Weights of a small class-conditioned image diffusion model: norm groupnorm, muon at rate 0.037.
Rows from block 9, named by matrix and row number. Each number is 128 + 24 x the weight over its row's rms, rounded and kept within 0 to 255. All counts start at 0. After the name is the row's rms in percent of the matrix's.
# emb: conditioning projection (model.decb.0.1.emb.weight, 128x192), inputs 0-95
emb.11 111 [104 163 143 144 135 106 198 145 124 117 164 145 146 169 152 163 154 121  88 130 130 124 161 145 126 111 123 158 136 102 159 128 112 142 167 121 170 142 207  99 118 177 163 121  81 170 161 161 137 136 101  99 115 124 140 104 153 109 141 137  99 130 139 149 110 113 148 155 178 137  87 151 180 141 127 158 109 144 124 144 170 134  97 129 139 118 108 111 131 143 135 127 128  58 148  85]
emb.12 114 [147 132  98 113  98 129 141 115 118 129 114 124 137 143 138 140 188 157 156 138 133  76 119 171 111 124 121 172 114 105 154 115 117 180  71  99 171  97 147 142 132 128 131 144  98 124 165 103  92 107  98 105  94 127  97 100 134 114 118 122 154 110 134 135 134 114 151 159 139 155 118 120 113 123 136 150 168 106 118 152 123 136 152 145 125 122 128 182 154 111 124 141 134 166 118 120]
emb.13 057 [128 122 149 123 140 166 132 127 118  89 128 120 115 137 138 143 142 133 123 181 147 136 106 104 115  83 118  68 105 151 138 107 149 126 139 109  96 107 127 123  97 193 117 150 124 115 130 139 127 133 116  99 166 118 152 114 125 102 101  91 135 123 141 158 141 124  95 122 188 155  82 151 102  99 128 136 126  76 159 121  92 115  88 107 157 168 142  71 102 117 121  93  96 113 140 129]
emb.14 101 [ 94 104 174 144 131 107  86 143 143 160 125 139 157 129 134 107 162 119 118 155 108 142 126 110 123 125 105 181  98 137 132 164 133 125 136 119 104 115 150 147 132 149 109 111 113 150 184 148 107 120 134 192 145 120 146 143 128 192 116 162 142 162 127 128 143 128 113 132 114 117 129 130 157 115 132 137  87 159  79  93 119 140 112 143 137 109 133 108 123 137 127 131 133 137  71 184]
emb.15 087 [168 132 131 130 112 120 169 108 142 147 115 134 181 148 122 121 110  88 105  85 116  85 130 106 122 105 142 100 133 141 115 129 155 146 136  88 140 137 171 120 130 149 151 138 131 135 228  86 148 104 139 177 126 170 149  96 160 113  99  56 120 117 171 109 107 125 142 105 124 117 127 150 108 149 138 128 129 121 139 136 140 142 123 170 154 123 137 103 140  68 114 102 108 153 111 146]
emb.16 075 [110 126 124 133 114 145 127 125 156 138 107 141 150 109 137 129 174 137 118 167 151 153 132 108 137 158 148 156 161 145 154  99  99 103  99 133 108 122  81  88 130 131 109 126 138 100 107 205 124 156 113 153 122 155 173 123 100 114 118 131 135 139 101 146 131 142 116  78 124 178  94 118 106 134 125 159 154 123  92 136 114 120 133 103 107 152 162 137 154 161 141  78 145  83 166 119]
emb.17 113 [108 125  93 154 137 144 101 106 113 114 125 118 141 129  90 151  48 114 125 131 104  89 119  61 142 130 145 162 144 127 140  82 146 112 162 109 155 132 109 126 112 123 130 120 130 138 185 129 158 112 122 122 152 122 134 118 138  94 108 120 105 144 197 139 137 147 139 135 146 131 101 148 118 132 123 117 139  93 145 144 106 135 120 132 125 108 155 139 147 138 131 144 123 124 141 123]
emb.18 062 [119 140 157 112 115 122 179 110 178 121 133 158 133 130 121 162 119 121 127 113 110 150 168  88 141 123 139 150  91 112  94 128 145 134 139 155 103 126 111 120 146 129 123 158 150  96 107 132 148  85 127 149 114 124 161 136 142  55 127  56 114 142  81 149 130 109 160 126 151 123 120 149 120 109 145 170  96 116 120 110 150 124 132 123 171 133 143 127 142  88 154  63 121 115 162 118]
emb.19 122 [128 135 150 161  89 115 157 116 127  89 108  90 137 136 128 133  97 117 124 131 134 153 140 145 128 113 162 122 143 143 114 104 149 115 125 131 156  70  75 153 118  95 131 132 162 112 122 157 139 135 152  64 141 148 148 170 148 112 134  80 123 152 191 149 142 138 122 103 112 172 112 103 127 130 101 158 171 135 126 106 113 133 138 132 115 134 136 155 154 147 125 163 102 175 158 117]
emb.20 095 [165 148 108 140 149 123 129 143 139 148  95 123 151  92 130 133 103 169  74 137 131  92 170 151 131 170 108 126 134 145 137 141  75 106  74 138 127 121 154  82 123 126  99 121 120  86 120 134 140 121 157 132 173 150 119 142 119 115 108 109  95 140 106 130 148 112 122  99 151 137 180 173 117 140 103 147 145 134 139 148 177 140 136 140  91 134 119 143  93 124  99 180 109  84 139 127]
emb.21 091 [150 154  84 127 145 127 104 127 153  97 147 138 150 116  95 113 164 153 143 142 121 145 122 143 109 105 173 187 109 109 104 148 100 147 125 117 135 169 138 135 124  86 140 158 118 138 128 112 115 121 143 128 103 125 120 144 142 157 106  62 216 114 142 123 130 137 138 103 111 133 165 123 115 131 135 117 140 134 116 141  83 133  94 160 100 134 167 120 109 120  74 124 134 114 140 129]
emb.22 101 [107 123 135  99 100 123 131 127 110 131 133 107 121 109 132 128  67 144 159 159 147  78 127 100 124 140 134 156 107 138 131 120 126 112 124 107 107 121 203 111 130 211 105 136 111 135 107 103 107 130 137  86 145 100 122 132  98 124  99 142 164 131 158 114 133 120 126 133 155 127 194 161 140 130 146 135 125 112 116 133 161 103  81 133 141 110 116 157 117 134 109 152 120 152 151 108]
emb.23 101 [ 75 100 168 151 166 139 128 124 147 122 133 151 155 140 120 152 135 138 131 133 102 163 173 116 118 141 161 161  78 165 144 141 117 142  93 123 140 114 123 122 126  43 121 142 101 105 113 136 164  86 137 124  86 102 131 100 113  89 117  99 127 144 156 129 127 117 144 126  96 151 126 123  79 113  98 121 111 146 119 118 120 123 127 144 130 127 122 139 119 161 139  71 112 113 144 134]
emb.24 068 [119 138 118 120 147 134 152 103 138  59 150 137  92 127 106 163 104 132 163 113 136 148 139 109 110 126 117 143 105 109 129 134  92 131 169 120 126 143 107 117 107 106 136  97 133  96 149 117 110 164 119 127 144 153 198 152 117 100  97 158 101 162 129 106 138 109 118 115 172 116  86 151 117 153 145 139 117 130 142 133 109 115  92 182 144 161 133 108 109  92 140 146 196 138 111 165]
emb.25 101 [128 151 159 121  97 144 132 122 127 126 128 116 103 128 120 146  83 118 130 121 129  66 128 140 154 142 148 105 120 124 145 111 121 150 152  83 116 124  85 125 126 108  97 144 131 111 165 149 152 125 152 120 111 142 160 117 143 101 144  29  45 130 167 153 108 152 145 107 123 106 121 126 141 105 125 130 160 116 129 111 184 109 112 154 128 135 140 128 150 174 149  89 150  93 153 154]
emb.26 093 [ 91 123 132 112 135 104 177 129 148 128 151 184 139 151 124 130 105 110 139 140 137 117 113  88 131 130 160 162 129 137 123  96  98 102 137 105 121 142 147 104  96 163  93 115 127 159 134 172 133 140 124 102 106 119 124 141 115 115 157 110 152 121 154 120 127 103 150 133  99 168 148 130 147 129 130 113 106 126  78 137 167 145 105 111 100 131 116 186 117 168  98 121 127 161 142 155]
emb.27 097 [119 124  99 155 111 136 134 125 114 115 125 147 131 109 161 120 170 154 138 147 124 153 126  98 123 135 126 134 119 129 146 165 103 113  95 118 130 205 230 131 141 106 121 148 126 116 143 171 151 138 149 167 125 113 124 132 116 159 142 148 148 143  77 113 171 117 150 108 115 142 158 175 135 148 115 136 116 139 146 130  98 165 131 121 126  97 147 150 105 155 144 174 132 158 196 151]
emb.28 110 [ 90 157 154 147  94 104 130 106 116 158 119 114  88 130 130 102 119 140 115 143 121  72 165 178 131 123 140 188 136 130 130 125 115 159 166 118 140 140  60 121 145  74 143 122 118 103 185 113 142 120 157 103 131 149  90 108 136 130 110 112 162 114 109 140 124 113 129 101 137 144 154 119 137 141 109 162 175 147 135 124 155 136 112 164 104 147 152 138 142 217 157  77 140 142 168 109]
emb.29 053 [107 111 178 136 113 123 112 161 127 115 161 159 155 169 118 120 131 138 104 123 133  72  93 107 130 155 119  83  99 164 157 132 141 125 127 108 164  89 182 104 150 154 118 164 127 132  97 123 139 143 157 145 123 174 166 125 147 141 128 164  70 122  70  97 151 114 115 152 148 141 121 113 126 105 138 158 133 142 131 152  85 119 131 144 103 111 137 117 127  75 148 100 113 109 102 159]
emb.30 096 [121 125 118 124 151  98 165 153 114 125 131 174 141 104 146 130 129 111 126 131 105  90 115 131 114 128 134  60  83 129 130 133 126 146 115 129 130 182 161 132 117  87 126 136 121 126 108 160  97 165 127  92  87  94 126 128 120 139 111 131  84  98 199 130 107  92 113 137 125 124 167 130 163 153 110 131 103 122 111 109 152 104 138 111 131 137 106 147 164 135 119 100 119 176 169 162]
emb.31 079 [117  68 101 118 168 122 102 127  91  84 120 175 117 146 118 122 105 131 101 112  93 143 142 128 147  92 148 145  63 139 119 100 108 151 154  97 143 128 123 141 128 114 151 156 121 129  68 150  87 157 124  94 131 131 112 119 139 102 114 100 126 122 107 100 118 134 129 116 168 152  77  83 151 123 163 108 116  98 106 151 123 130 128 127 136 134 102 158 135 103  86 141 129 157  94 124]
emb.32 089 [141 102 143  98 166 119 143 137 145 119 133 135 184 114 148 122  67 130 151  72 132  87 109 107 100 120 125 125 137 154 110  97 131 107 114 126 122  86 233 162 113 111 128 120 143 106 124  83 142 155 137  94 130 122  92  79 105 111 137 144 137 139 145 174 159 120 120 118 122 125 150 138 131 121 106 124 112  96 108 159 133 151 130 127 143 123 150  97 146  95 116 137 129 152 172 141]
emb.33 087 [143 138 145 117  98 122  99 118 114 112 125  93 152 149 138 122  76 160 114 136 129 112 136 116 137 135 142 160 170 117 127  70 161 172 105  94 129 111 191 147 110 136 121 171 136 167 154 123 118 141  80 143 148 145 122 131 131  85 108 129 103 114 134 154 117 106 167 120 200 147 100 112 191 144 124 121 125 100 108 131 127 124 136 105 142 120 118 112 139 148 166 145 117 209 159 124]
emb.34 076 [142 122  91 165 147 109 116 122 193 223 138 138 143 139 141 181 152 154 103 150 143 133 120 137 155 143 119 163 112  90 150 148 181 131 113 107 126 129 148 107 106 112 140 114  88 147 151 161 154 126 121 140 117 132 130 140 142 157 144 117 116 109 141 141 115 133 161 130 119 127  81  96 123 106 130 153 156 164 110 128 123 172 152 164 115 145  98 172 127 117 157  87 106 166 144 115]
emb.35 084 [170 164 116 109 110  87  82 106 120 143 139 119 140 129 121 149 154 101 117  51 102 123  99 107 145 114 154  98 143 144 127 158 127 151 103 124 146 118 136 140 114 184  89 124 112 138 194  75 119  98 155  75 149 161 152 108 159 125 137 170 127 113 129 116 113 123 122 131 172  80 132 138 115 184 131 174  98 144 134 137 155 130 112 128 126 108 134 103 144 137 133 181  98  95 129 116]
emb.36 122 [121  97 107  83 115 116 138  94 160  93 138 116  97 143 133 111 173 135 119  86 157  59 139 175 154 140 102  81 105  94 115 123 111 152 145 138 136  84 123 145 126 155 128 121 121 119 118  93 133 123 141 158 126  99  95 155 136 158 133 152 138 126 104 133 134 133 151 113 137 125 156 118 146 147 126 164 135 127 127 123 101 103 114 149 125 131 118 133 127  93 106  91 131 127  72 117]
emb.37 125 [144 102 130 132 132 119 134 139 149 174 126 155 132 132 111 141 115 124 152 132 129 120 107 168 144 129 139 104 136 130 114 117 168 115 148 161 209 105  48 123 105 102 172 121 101 149 138 111 124 141 141 175 118 123 126 113 142 118 134 135 108 128 124 153 120 149 144 102 173 107 131 123 146 119 104 112 126 102 110 126 107 149 143 140 135 120 162 160 119 104 132 157 125  65 180 133]
emb.38 118 [116  90 152 153  82 163 152 111 127 109 159 136  97 134 105 118 184 131 151 126 138 146 113  89 127 110 117 140 143 126 101 143 129 158 153 139 159 102 196 112 121 125 156  96 132 171 163  75 152 106 124 182 133  92 130  92 116 135 128 161 118 145 170 114 119 162 141 135 128 142 136 112 156 135 133 111 147 194 158 123 136 138 120 133  95 139 117 164 105 152 149 147 153 103 138 142]
emb.39 098 [118 120 115 137 141  85 143 125 101 140 113 112 124 150 132 146 134 154 100 119 122 202 172 151 154 119 105 189 124 133 109 105  96 111  52 122 106 110  55 176 110 110 122 151 157 156 122  88 117 100 143 134 100 136 117 145  99 116 130  92 100 139 143 108 140 128 123 129 122 136 137 160 149  73 116 119 129  93 164 102 148 106 110 135 112 100 107 171 134 126 135 140 112 134 134 129]
emb.40 118 [127 142 135 134 106 136 111 110 125  90 141  64 129 104 112 129 137 112 125 145 142 110 101  63 124 129 111 154 147 115 118 139 148 111 106 128 129 125 171 146 124 121 122 157 136 140 119  77 109 136 108 124 157 112 155 134 144 122 114 113 193 133 174 154 134 156 124 174 177 118 147 155 131 101  84 130 124 111 110 147 118 131 163 146 114  99 142 104 122 116 120  98 147 146  79 127]
emb.41 107 [138 118 122 165 123 124  81 140  97 133 149 147 131 111 116  90 132 119 139 135 128 114 137 144  98 125 119 118 114 134 138 162 149 153 151 110 148 120 200 105 159 152 172 113 112 128  90 121 112 122  97 188 154  80 138 116 139 164 154 159 116 122 106 161  90  99 125 148  91 139 119 149 132 129 147 115 142 150 113 119 119 145 140 110 113 121 122 120 195  99 152 156 172 145 160  95]
emb.42 096 [115  95 146 107 148 135  84 120 151 123 127 142 132 100 118 163 121  71 114 112  90  81 129 119 117 122 120  90 124 139  89  89 118 126 111 149 118 183 167 112 132 146 142 122 151 119 120 175 108 147 126 111 145 131 137 137 104 127 118  78 124 124  92 117 121 135  90  82 135 151  84 120 147 113 128 125  97 105 115 142 126 155 133  98 133 129 117 167 145 103 114 157 118 171 124 153]
emb.43 079 [171 119 154 166 102 146 132 122 113 172 159 108 109 124  83 133  64 162 113  98 115  52 108 123 135 117 160 105 125 142 112 120 185 130 127 113 110  92  92 132 149 113 114 124 126 138  93 106 128 110 150 111 146 139  86 140 140  90 166 148 130 110 120 136 121 103 132 133 153 135 164 138 115 114 134 111 137 111 124 153 116 117 169 131 157 143 129 118 107 128  92  57 124 114 107 148]
emb.44 034 [144 135 123 122 129 147 193 117 138 112 119 142 128 115 151 134 118 118 132 179 130 114 105 106 114  89 143 154 172  96 165 115 140 134 106 129 101 105 128 105 144 117 137 169 119 100 191 139  86 110 153 125 116 152 134 129 132 110 156 100 102 150 144  97 163 137 140 120 129 150 170 126 145 161 132 150 101 105 127 102 142 137 120 157  82 126  97 160 108 155 126  80 141 119 131 137]
emb.45 095 [160 138 125 113 141 134 113 136 148  73  99 132 180 139 103 170 149 133 120 129 126  89 150  93 125 146 131 141 108 168 130 127 167  98 145 117 141 117 135 119 117 223 141 138 106  95 112 112 132 135 123 107 161 153 129 117 149 113 148  94 122 146 194 146 103 105 135 114 138 136 124 111 107 125 141 133  96 118 133  89 140 137 124  97 112 125 140 153 106 104 131 200 123  95 138 143]
emb.46 079 [153 155 105 131 115 121 209 128 137 127 112  99  97 144 129 129  81 145 131 100  95  87 140 160 133 114 142 138 162 149 122 121 148 134 152 134 138 124  99 152 127 124 162 124 126 144 143 103 145 113 108 158 120  88 107 136 135 121 147 160 128 155 115 163 101 139 125 127  75 142 145 178 127 145 123 136 135 132 137 151 106 137 146 128 100 128 114 108 150 198 146  67 144 153 118 101]
emb.47 104 [149 127 142 108  54 110 100 112  95  89 114  77 141 176 113 101 177 139 119 172 129 188 163 144 155 136 116 101 166 140  93 101  97 173 101 129 119 125 169 164 114 106 147 102 122 155 148 106  98 149 115 128 136 113  99 102 136 116 158  97 129 112 147 145 130 150 153 116 152 115  98 107 138 130 116 131 104 119 127 109 138 101 132 141 153 104 117 107 109 162 131 166 154 144 157  99]
emb.48 112 [103 130 118 112 134 124  90 124 138 128 161 114 118 115 132 132 148 159 179 138 147 129  97 124 117 108 147 206 137 140 156 158 141 133  82 118 105 172 207  94 113  57 138 130 137 134 160 138  91 129 127 163 109 160 130 119  92 149  98 143 170 121 112 136 117 125 120 132  85 107  97 134  84 130 136 132 114 179 138 127 124 102 143 101 133 152 110 116 163 127 127 180 109 126 149 173]
emb.49 069 [160 131 128 128 116 110 109 150 140 133 131 133 143 154 120 147 153 148 119 111  64 130 138 119 128 133 143 148 129 107 118 118 104 128 130 144 119 141 146 113 156 154 134 143 132 131  77 133 141 179 116  80 160  95 151 143 116 115 125 175 171 144  89 135 154 133 152 131 151 130 161  71 118 161 112 153 127 118 151 139 150 112 136 132 150 122 120 102 131 118 142 144 125  82 158 112]
emb.50 122 [119 106 142 104 136 152 153 112 121 123 112 111 135 123 143 126 190 154 171 155 126 119 126 178 113 130 144  33 131 136 128 132 129 136 122 138 107 151 145 111 113 169 123 141 120 124  94 177 120 123 128  64 143 145 168 151 129 114 127 100 113 137 145 154 110 124 110 109 127 116 133 159 129  89 132 108 121 100 154 107 136 120 137  98 130 118  87 139 131 183 137 124 136 178  98 109]
emb.51 094 [133 139  78 173 135 105 173 136 144 153 104 132  96 111 137 104 105 132 127 141 117 161 123 154 134 125 124 123 134 118 169 103 105 138 109 109 152  98  88 139 108 118  96 172 119 127 113 104 141 140  92 152 153 126 139 138 127 146 121 146 158 134 154 130 120 137 142 113 131 163 118 132 120 151 130 139 165 100 168 124 125 119 142 100 113 155 129 117 159 130 152 200 147 152 139 156]
emb.52 051 [119 117 145 126 151 143 128 138 124 109 112 110 158 148 136 152 184  92 130 202 130  84 149 147 126 129 144 111 123 154 123  86 128 105 104 135 103  79  70 161 116 169 141 126 119 125 147 138 148 145 119  51 142 129  73 118 113 107 123  98 103 144  79 149 135 146  77 119 105 150 142 122 101 148  84 175  82 105 127 158 126 135 115 127 175  94 125 125 151 156 153 178 124  93 141 148]
emb.53 079 [137  97  98  99 160 129 160 144 132 175 126 154 109 130 130 118 221 124 123 110 115 130 142 128 149 142 108  22 104 175 134 140 101 116 135 137 129  91 106 146 152  90 156 116 157 106 127  73 104 150 126  55 140 129 123 145 132 130 111 130 118 108 161 120 125  94 130 118  78 109 147 113 124 155 145 122 105 107 130 114 149 114 148 129 153 122 130 167 126 204 119  82 137 149 152 142]
emb.54 096 [103 142 125 127 141 122 164 131 112 118 110 116 109 160 100 145 176 111 133 172 162 100 153 125 142 106 134 130 131 121 107 123 125 104  94 119 100  56  25 155 144 115 127 123 105 104 131  85 140 126  84 119 139  79 113 142 119 118 147 145 103 111  97 115 124 161 121 143 153 131 135 140 144 109 128 158  99 155 145 133 143  96 111 122 143 123  95 116 152 151 145 114 152 198  94 164]
emb.55 086 [104 133 148 112 128  80  92  90 177 111 138 154 112 161 158  89  67 130 121 111 116 140 152  98 117 147 114 100 154 126 146 135 104  86 132 129 148 139 185 113 141 123 118 126 149  96 111 194 104 141 136 186 122  66 119 150 119 137 124  71 101  92 131 123 127 120 155 129 185 129  73 143 148 120 121 158 126 144 115 129 134 123 119 131  93 147 114 170 138 103 142 117 152 164 146 127]
emb.56 076 [144 176 173 131 109 142 101 158 128 137 124  87 149 118 155 113  56 132 152  70 150 105 103 145 121 128 104 134 153 146 119 110 143 132 121 112 155 108 126 126 110 147  95 162 135 119 119 115 135 143 118 150 157 118 131 150 163 100 134 118  97 111 104 164 131 145 127 134 138 135 131 141 109 127 126 120 148  87 112 120 152 105 115 136 129 107 144 102 112 140 101  88 137  92 166 127]
emb.57 076 [134 132 124 114 127 165 153 144  83 112 131  67 161 116 129 140 157 151 140 189 134  96 128 124 129 152  89 140 156 126 121 113 133 149 100 131 117 109 213 115 108 124 124 107  87 124 207  92 142 129 114 147 147 132 140 136 141 110  97 110  97 117 124 118 140 148 136 111 119 154 134 116 166 122 118 134 109 107 111 133 145 105 114 140 150 120 133 138  95 140 120 175 124 145 107 137]
emb.58 182 [127 150 127 125 109 126 149 121  99  69 132  88 141 121 135 103 148 128 132 190 135 146 131 153 127 128 139 114 155 143 137 134 147 122 119 108 134  99 255 148 134 112  94 113 124 134  89 111 140 152 107  73 161 104 138 144 158 115 111 149 149 143 146 135 133 151 140 137 116 152 141 143 150 123 133 129 122 123 115 112 126 141 133 115 144 117 132 102 131 146 111 120 132 148 134 120]
emb.59 077 [120 131 151 120  76 148 132 111 124 116 123 195 125 132 119 101  59 109 125 130 110 111 112 129  95 150 121 134 128 118 171 159 144 120  84 149 124 106 181 135 133 187 146 100 134 106 107 159 124  82 150 211 100 124 121  89 154 109 147  97  81 108 135 119 161 114 122 148 155 120  84 100 126 119 158 142 117 125 139  92 156 117 143 121 145 149 129  81 108 131 134 119 133 134 124 119]
emb.60 079 [109 102 112 105 156 125 146 125 147 151 129 174 135 124 142 105 112 111 103 225 126 161 111 154 123 132 142 165 128 130 137 164 115 137 128 108 133 112  88 106 106 126 152 104 129 141 159 133 137  63 112 134 112 105 103 125 115 165 161 103 161 118  99 131 133 142 139 142 145 193 129 132 151  92 134 134 119 180 107 120 118 112 144 142 143 148 119  91  90 127 134 140 132 160 102 131]
emb.61 081 [123 148 150 116 109 170 146 123 138 120 149  94 109 100 169 141 137 147  88 117 109 111 107 162 150 112 112 147 137 116 136 149 123 103 111 134 139 112 108 107 147 128 104 112 117 123 110  84 135 133 115 154 139 121 118 142 146 166  90 160  79 152 152 140 116 121 132 147 125 112 147  80  66 111 108 115 133 140 170 150 135  67 125 148 120 125 138 188 145 112 162 153 113  50 143 137]
emb.62 108 [148 149 143 143 148 174 124 141 142  81 141 157 158 169 181 102 221 175 116 138 136 170 127 121 120 132 134 141 135 145 160 147 130 152 125 128 166  86 189 142 163  76 158 124 137 164 135  93 107 150 114 140 124 123 108 115 166 124 172 100 142 120 151 176 120 117 139 128 126 130  83 110 121 103 127 118 110 131  95 112 129 133 149 109 177 138 154 138 133 133 147 133 126 101 137  99]
emb.63 052 [141 135  92 144 129 220 152 112 139  92 134 106 131  96 101 144 147 152 153 140 112 129 102 115  75 153 153 123 168 135 103 121 111 113 127 177 102 140 156  80 127  96 145 128  82 119 161 122  98 111 118 151 124 167 174 112 142 108 144 180 184 131 140 130 114 149 167 129 114  99 149 102 161 119 115 139 175 128  89 151 133 163 127 145 143 131 164 130 131 118 142 114 125 155 148 127]
emb.64 101 [119 165 156 153 102 152 123  89 119 174 139 155 145 173 113 136 169 129 125  95 138 197 153 107 148 160 141  96 149 109  93 129 106 171 106 116  96 162 217 111 122 116 146 108 106 170 176 136 119 133  93 132  84 121 118 149 125 164 133 100 131 107  83 161 154 135 126 104 196 142 125  93 148 149 106 107 120 123 152 170 173 159 143 135 128 139 133 100 154 137 127 113 129 152 120 135]
emb.65 109 [145 134 125 144 126 136 128 122 102  68 128 153 145 134 127 114 103 118 144 115 139 148 100 120 141 158 103 162 149 140 163 139 114 181 110 102 127 120 164 122 105 179 123 133 128 150 153 143 113 105 136 187 127 136 131 111 113 162 112 120 139 115 145 123 131 150 149 134 147 121 115  94 103 139 136 127 137 141 137 109 128 120 100 131 136 121 115  30 137 150 129 131 123 134 156 124]
emb.66 095 [133 144 118 133 123 117 108 119 143 136 151 110 138 175 109 124 190 142 123 168 140 106 145 130  88 107 128  98 147 105  94 159 152 129  98 114 153 152 223 104 145 121 139 119 168 106 115 139 118 157 132 100 149  97 207 113 136 129 126  99 104 127 134 138 117 125 129 167 165  86 128 112  87 106  79 126 145 151 126 113 153 143 137 135 112 135  89 104 153 130 110 185 155 117 163 140]
emb.67 083 [146 144 104 168 127 171 155 149 124  20 109 136 132 153 113 105  84 149 118 168 137 140 134 111 151 124 103 126 166 118 115 158 117 139 139 127 124 159 131 123 126 186 112 111 119 121 150 172 114 100 128 124 151 119 118 123 134 151 117 132 109 140 126 145 155 129 146 101 135 117  79 119 148 165 129 112 148 135 115 152 133 118 133 126 104 128 112  95 129  76 116 123 150 142 160 130]
emb.68 104 [147 170 120 133 138 131 161 132 125 151 150 140  79 110 130 139 144 151 153 146 112 151 150 131 110 167  91 144 167 123 116 127 118 107  79 148 150 142 227 130 132 152 103  96 124 142 146 142 119 133 111 142 156 121 114 113 138 116 130 135 120 127 177 129 133 128 125 123 170 125  82  99  99 157 129 105 128 153  83 103 163 133 141 140 116 100 103 148 117 143 119 125 118 106  68 135]
emb.69 108 [144 123 139 104 169 131  98 113 145 153 145  61 141  99 130 103  99 137 120 137 125  82 116 108 143 135 137 152  99 137  83 209 110  87 108 151 136 149 120 122  72 129 135 113 129 105 161 168 134  96 140 137 137 125 131 140 140 144 126 140  66 144 145 120 134 111 171 151 152  88 113 164  82 126 124 141 118 179 112 148 142 121 112 124 144 157  85 108 125  81  97 152 122 117 103 122]
emb.70 084 [166 128 164 127 136 144 100 133 154 173 168 117 171 120 132 114 121  98 144 110 144 138 101  67 118 132 101 118 129 139 127 145 149  89 126 126 143  96 192 138 110 181 111 114  98 135 155 137 122 130 123 168 174 154 100 149 154 163 145 118 134 115 155 118 176 132 157 131 109 167 109 138 107 160 120 120 105 152 113 138 143 146 100 155 115 101 123 161 127 135 131 133 122 140 144 130]
emb.71 098 [103 158 137 174 130 112 124 132 119 135 102 115 113 169 124 110 124 139 103 135 142 117 162 105 135 128 156 158 141 104  83 164 129 166 140 134  99 157 138 101 143 133 145 135 128 111 149 202 136 179  93 161 143 142 149 144 106 152 100 110 116 132 132 119 158 148  99 131 154 152 172 138 156 125 123 140 124 150 143 156 123 139 123 121 147 149 122  97 134  91 147 103 120 152 120 111]
emb.72 125 [133 112 117 161 129  95 163 141 112 112 116 102 127 110 114  96 139 125 160 128 139 164  92 164 132 111 106 115 145 129 122 137 132 146 112 105  94 152  60  74 153  59 122 115 135 138 177  83 121 121 104 108 113 117 131 151 122 129 100 192 168 106 150 119 112 164 124 119 173 108 130 155 130 174 135 142 101 161 138 137  97 131 120 112 124 137 110  79 130 100 155 195 136 125 113 145]
emb.73 108 [111 120 119 149 125 124 134 113 166 152 100 197 133 124 138 113 142 122 126 152 138 127 121 109 115 118 109 132 130 107 128 147 143 107 147 137 156 121 135 130 117  93 133 109 133 107 133 204 132 109 130 116 129 121 122 117 127 116 128 118  65 117 138 133 159 108 154 108 164 111 121 147 152 123 158 153 184 137 119 126 155 176 157 144 120 130 117 135 106 193 156 123 136 121 175 144]
emb.74 117 [120 130 103 160 117 135 111 143 116  70 132 115 129 105 135 133 220 139 149 190 147 112 141 138 147 122 107 188 158 129 113 107 178 148  52 151 128 138 166  96 122 113 108 109 168 175  83 114 135 115 116 185 166 120 101 111 122 129 105 171 136 117 144 151 150 157 137 114  67 142 123 136 162 178 143 151 152 127 151 151 131 106 125 133 132 144 154 124 135 192 150 143 142 161 136 123]
emb.75 083 [ 88 176 133 157 146 130 169 153 149  99 153 135 108 161 131 131 129 122 101 122 132 140 152 151 121 128 135 155 166 119 173 156  71 131 143  96 122 109 181 102 141 144 109 124  92 139 134 179 130  97 111 130 134 140 146 125 111 139 128 157  87 124  97 151 115 158 155 152 148 140 126 137 119 125 148 158 121 146 161 141 161 103 155 140 120 109 129 110 157 148 177  88 151 150 165 126]
emb.76 113 [140 139 145 163 114 120  89 124 126 136 147 130  98 160 124 140  84 126 138 103 127 124 123 158 122 122 139 163 127 155 140 107 138 180 139 127 158 130  42 117 153 184 104 110 106 103 147 112 134 114 133 140 142 126 120 137 125 142 163  53 177 107 106 155 136 128 152 136 103 142 112 126 143 138 136 155 130 120 109 114 132  97 143 113 145 123 130 189 113  87 128  88 144 157 147 152]
emb.77 070 [133 150 150 139 111 106 139 150 150 152 145 172 125 154 115 111 143 121  97 117 115 131 132 123 132 137 156 165 122 109 130 155 121 156 131 120 159 116 121 138 137  84 114 117 114 143  91 111 148 127 159 163 122 144 141 123 136 139 158 164 127 115  97 111 116 137 163 169 109 116 169 128 144 121 117  97 100 186  97  99 149 137 123 125  97 109 127 158 114 171 138 136 123 140 169 148]
emb.78 085 [114 118 145 136  86 125 122  96  90 155 130 165 135 165 123 103 175 106 138 117 149 128 132 117 163 122 134  88  98 108 165 154 118  96 135 117  83 173 184 134 130 146 110 140 132 145 109 171 103 136 131 127  92 138  97 103 149 166 133 137 111 150 133 114 132 125 153 155 189 112 164 129 138 132 109 133  95 170  79  99 161 128 127 127 150 100 119 118 110 128 144 109 145 117 180 141]
emb.79 108 [147 127 135 127 103 114 168 155 114 145 123 172 104 122 150 102 115 141 169 139 132  90 149 129 108 141 122 100 144 143 124 114 115 150  93 117 140 129 102 118 143 152 115 109 128 105 143 171  99 124 119  82 160 159 121 120 117 125 118 113 104 122 142 127 143 137 131 113 153 119 138 102 135 120 111 110 110 135 142  89 120 169 152 115 153 148  90 127 133 178 104 147 112 156 178 131]
emb.80 139 [106 149 130 114 119 137 136 125 131 148 158 149 163 124 125 104 136  92 121 176 104  70 137 110 105 109 158 156 123 147 113 121 124 133 138 101 144 130 131 113 122 152 147 137 150 115 177 170 108 121 120 130 115 133 112 116 103 164 126 128 132  93 166  82 114 115 119 111 127 119 172 122 112 136 126 126 113 129 128 143 110 118 106 111 149 135 107 135 150 113 130 150 128 165 191 118]
emb.81 122 [124 122 113 115 133 133 160 127 116 186 146  88  89 103 108 141 196 141 132 169 138 120 121 145 108 112 128 110 127 102 130 125 134 136 123 153 139  80 220 120 100 133 128 102 158 137 112  53 126 122 139 147 125 129 132 125 135 138 136 132 176 130 152 123 104 135 120 116 116 116 189 138 104 122 139 131 153 151 155 158 150 138 150 122 127 136 170 120 166 164 137 114 132  98 177 132]
emb.82 108 [137 131 107 152 164 150 155 140  59 143 129 119 120 127 117 112 198 146 108 147 123 120 100 148 114 132 120  84 158 146 130 105 126 167 162  95  81  81 204  92  98 126 123 117 118 126 135 123 104 140 113 109 137 162 112 134 153 148 127 162 155 121 137 123 147 145 112 127 199 147  90 112 102 130 118 130 114 117 155 127 133 113 134 122 115 136 127 119 143 114 149 134 163 123 119 117]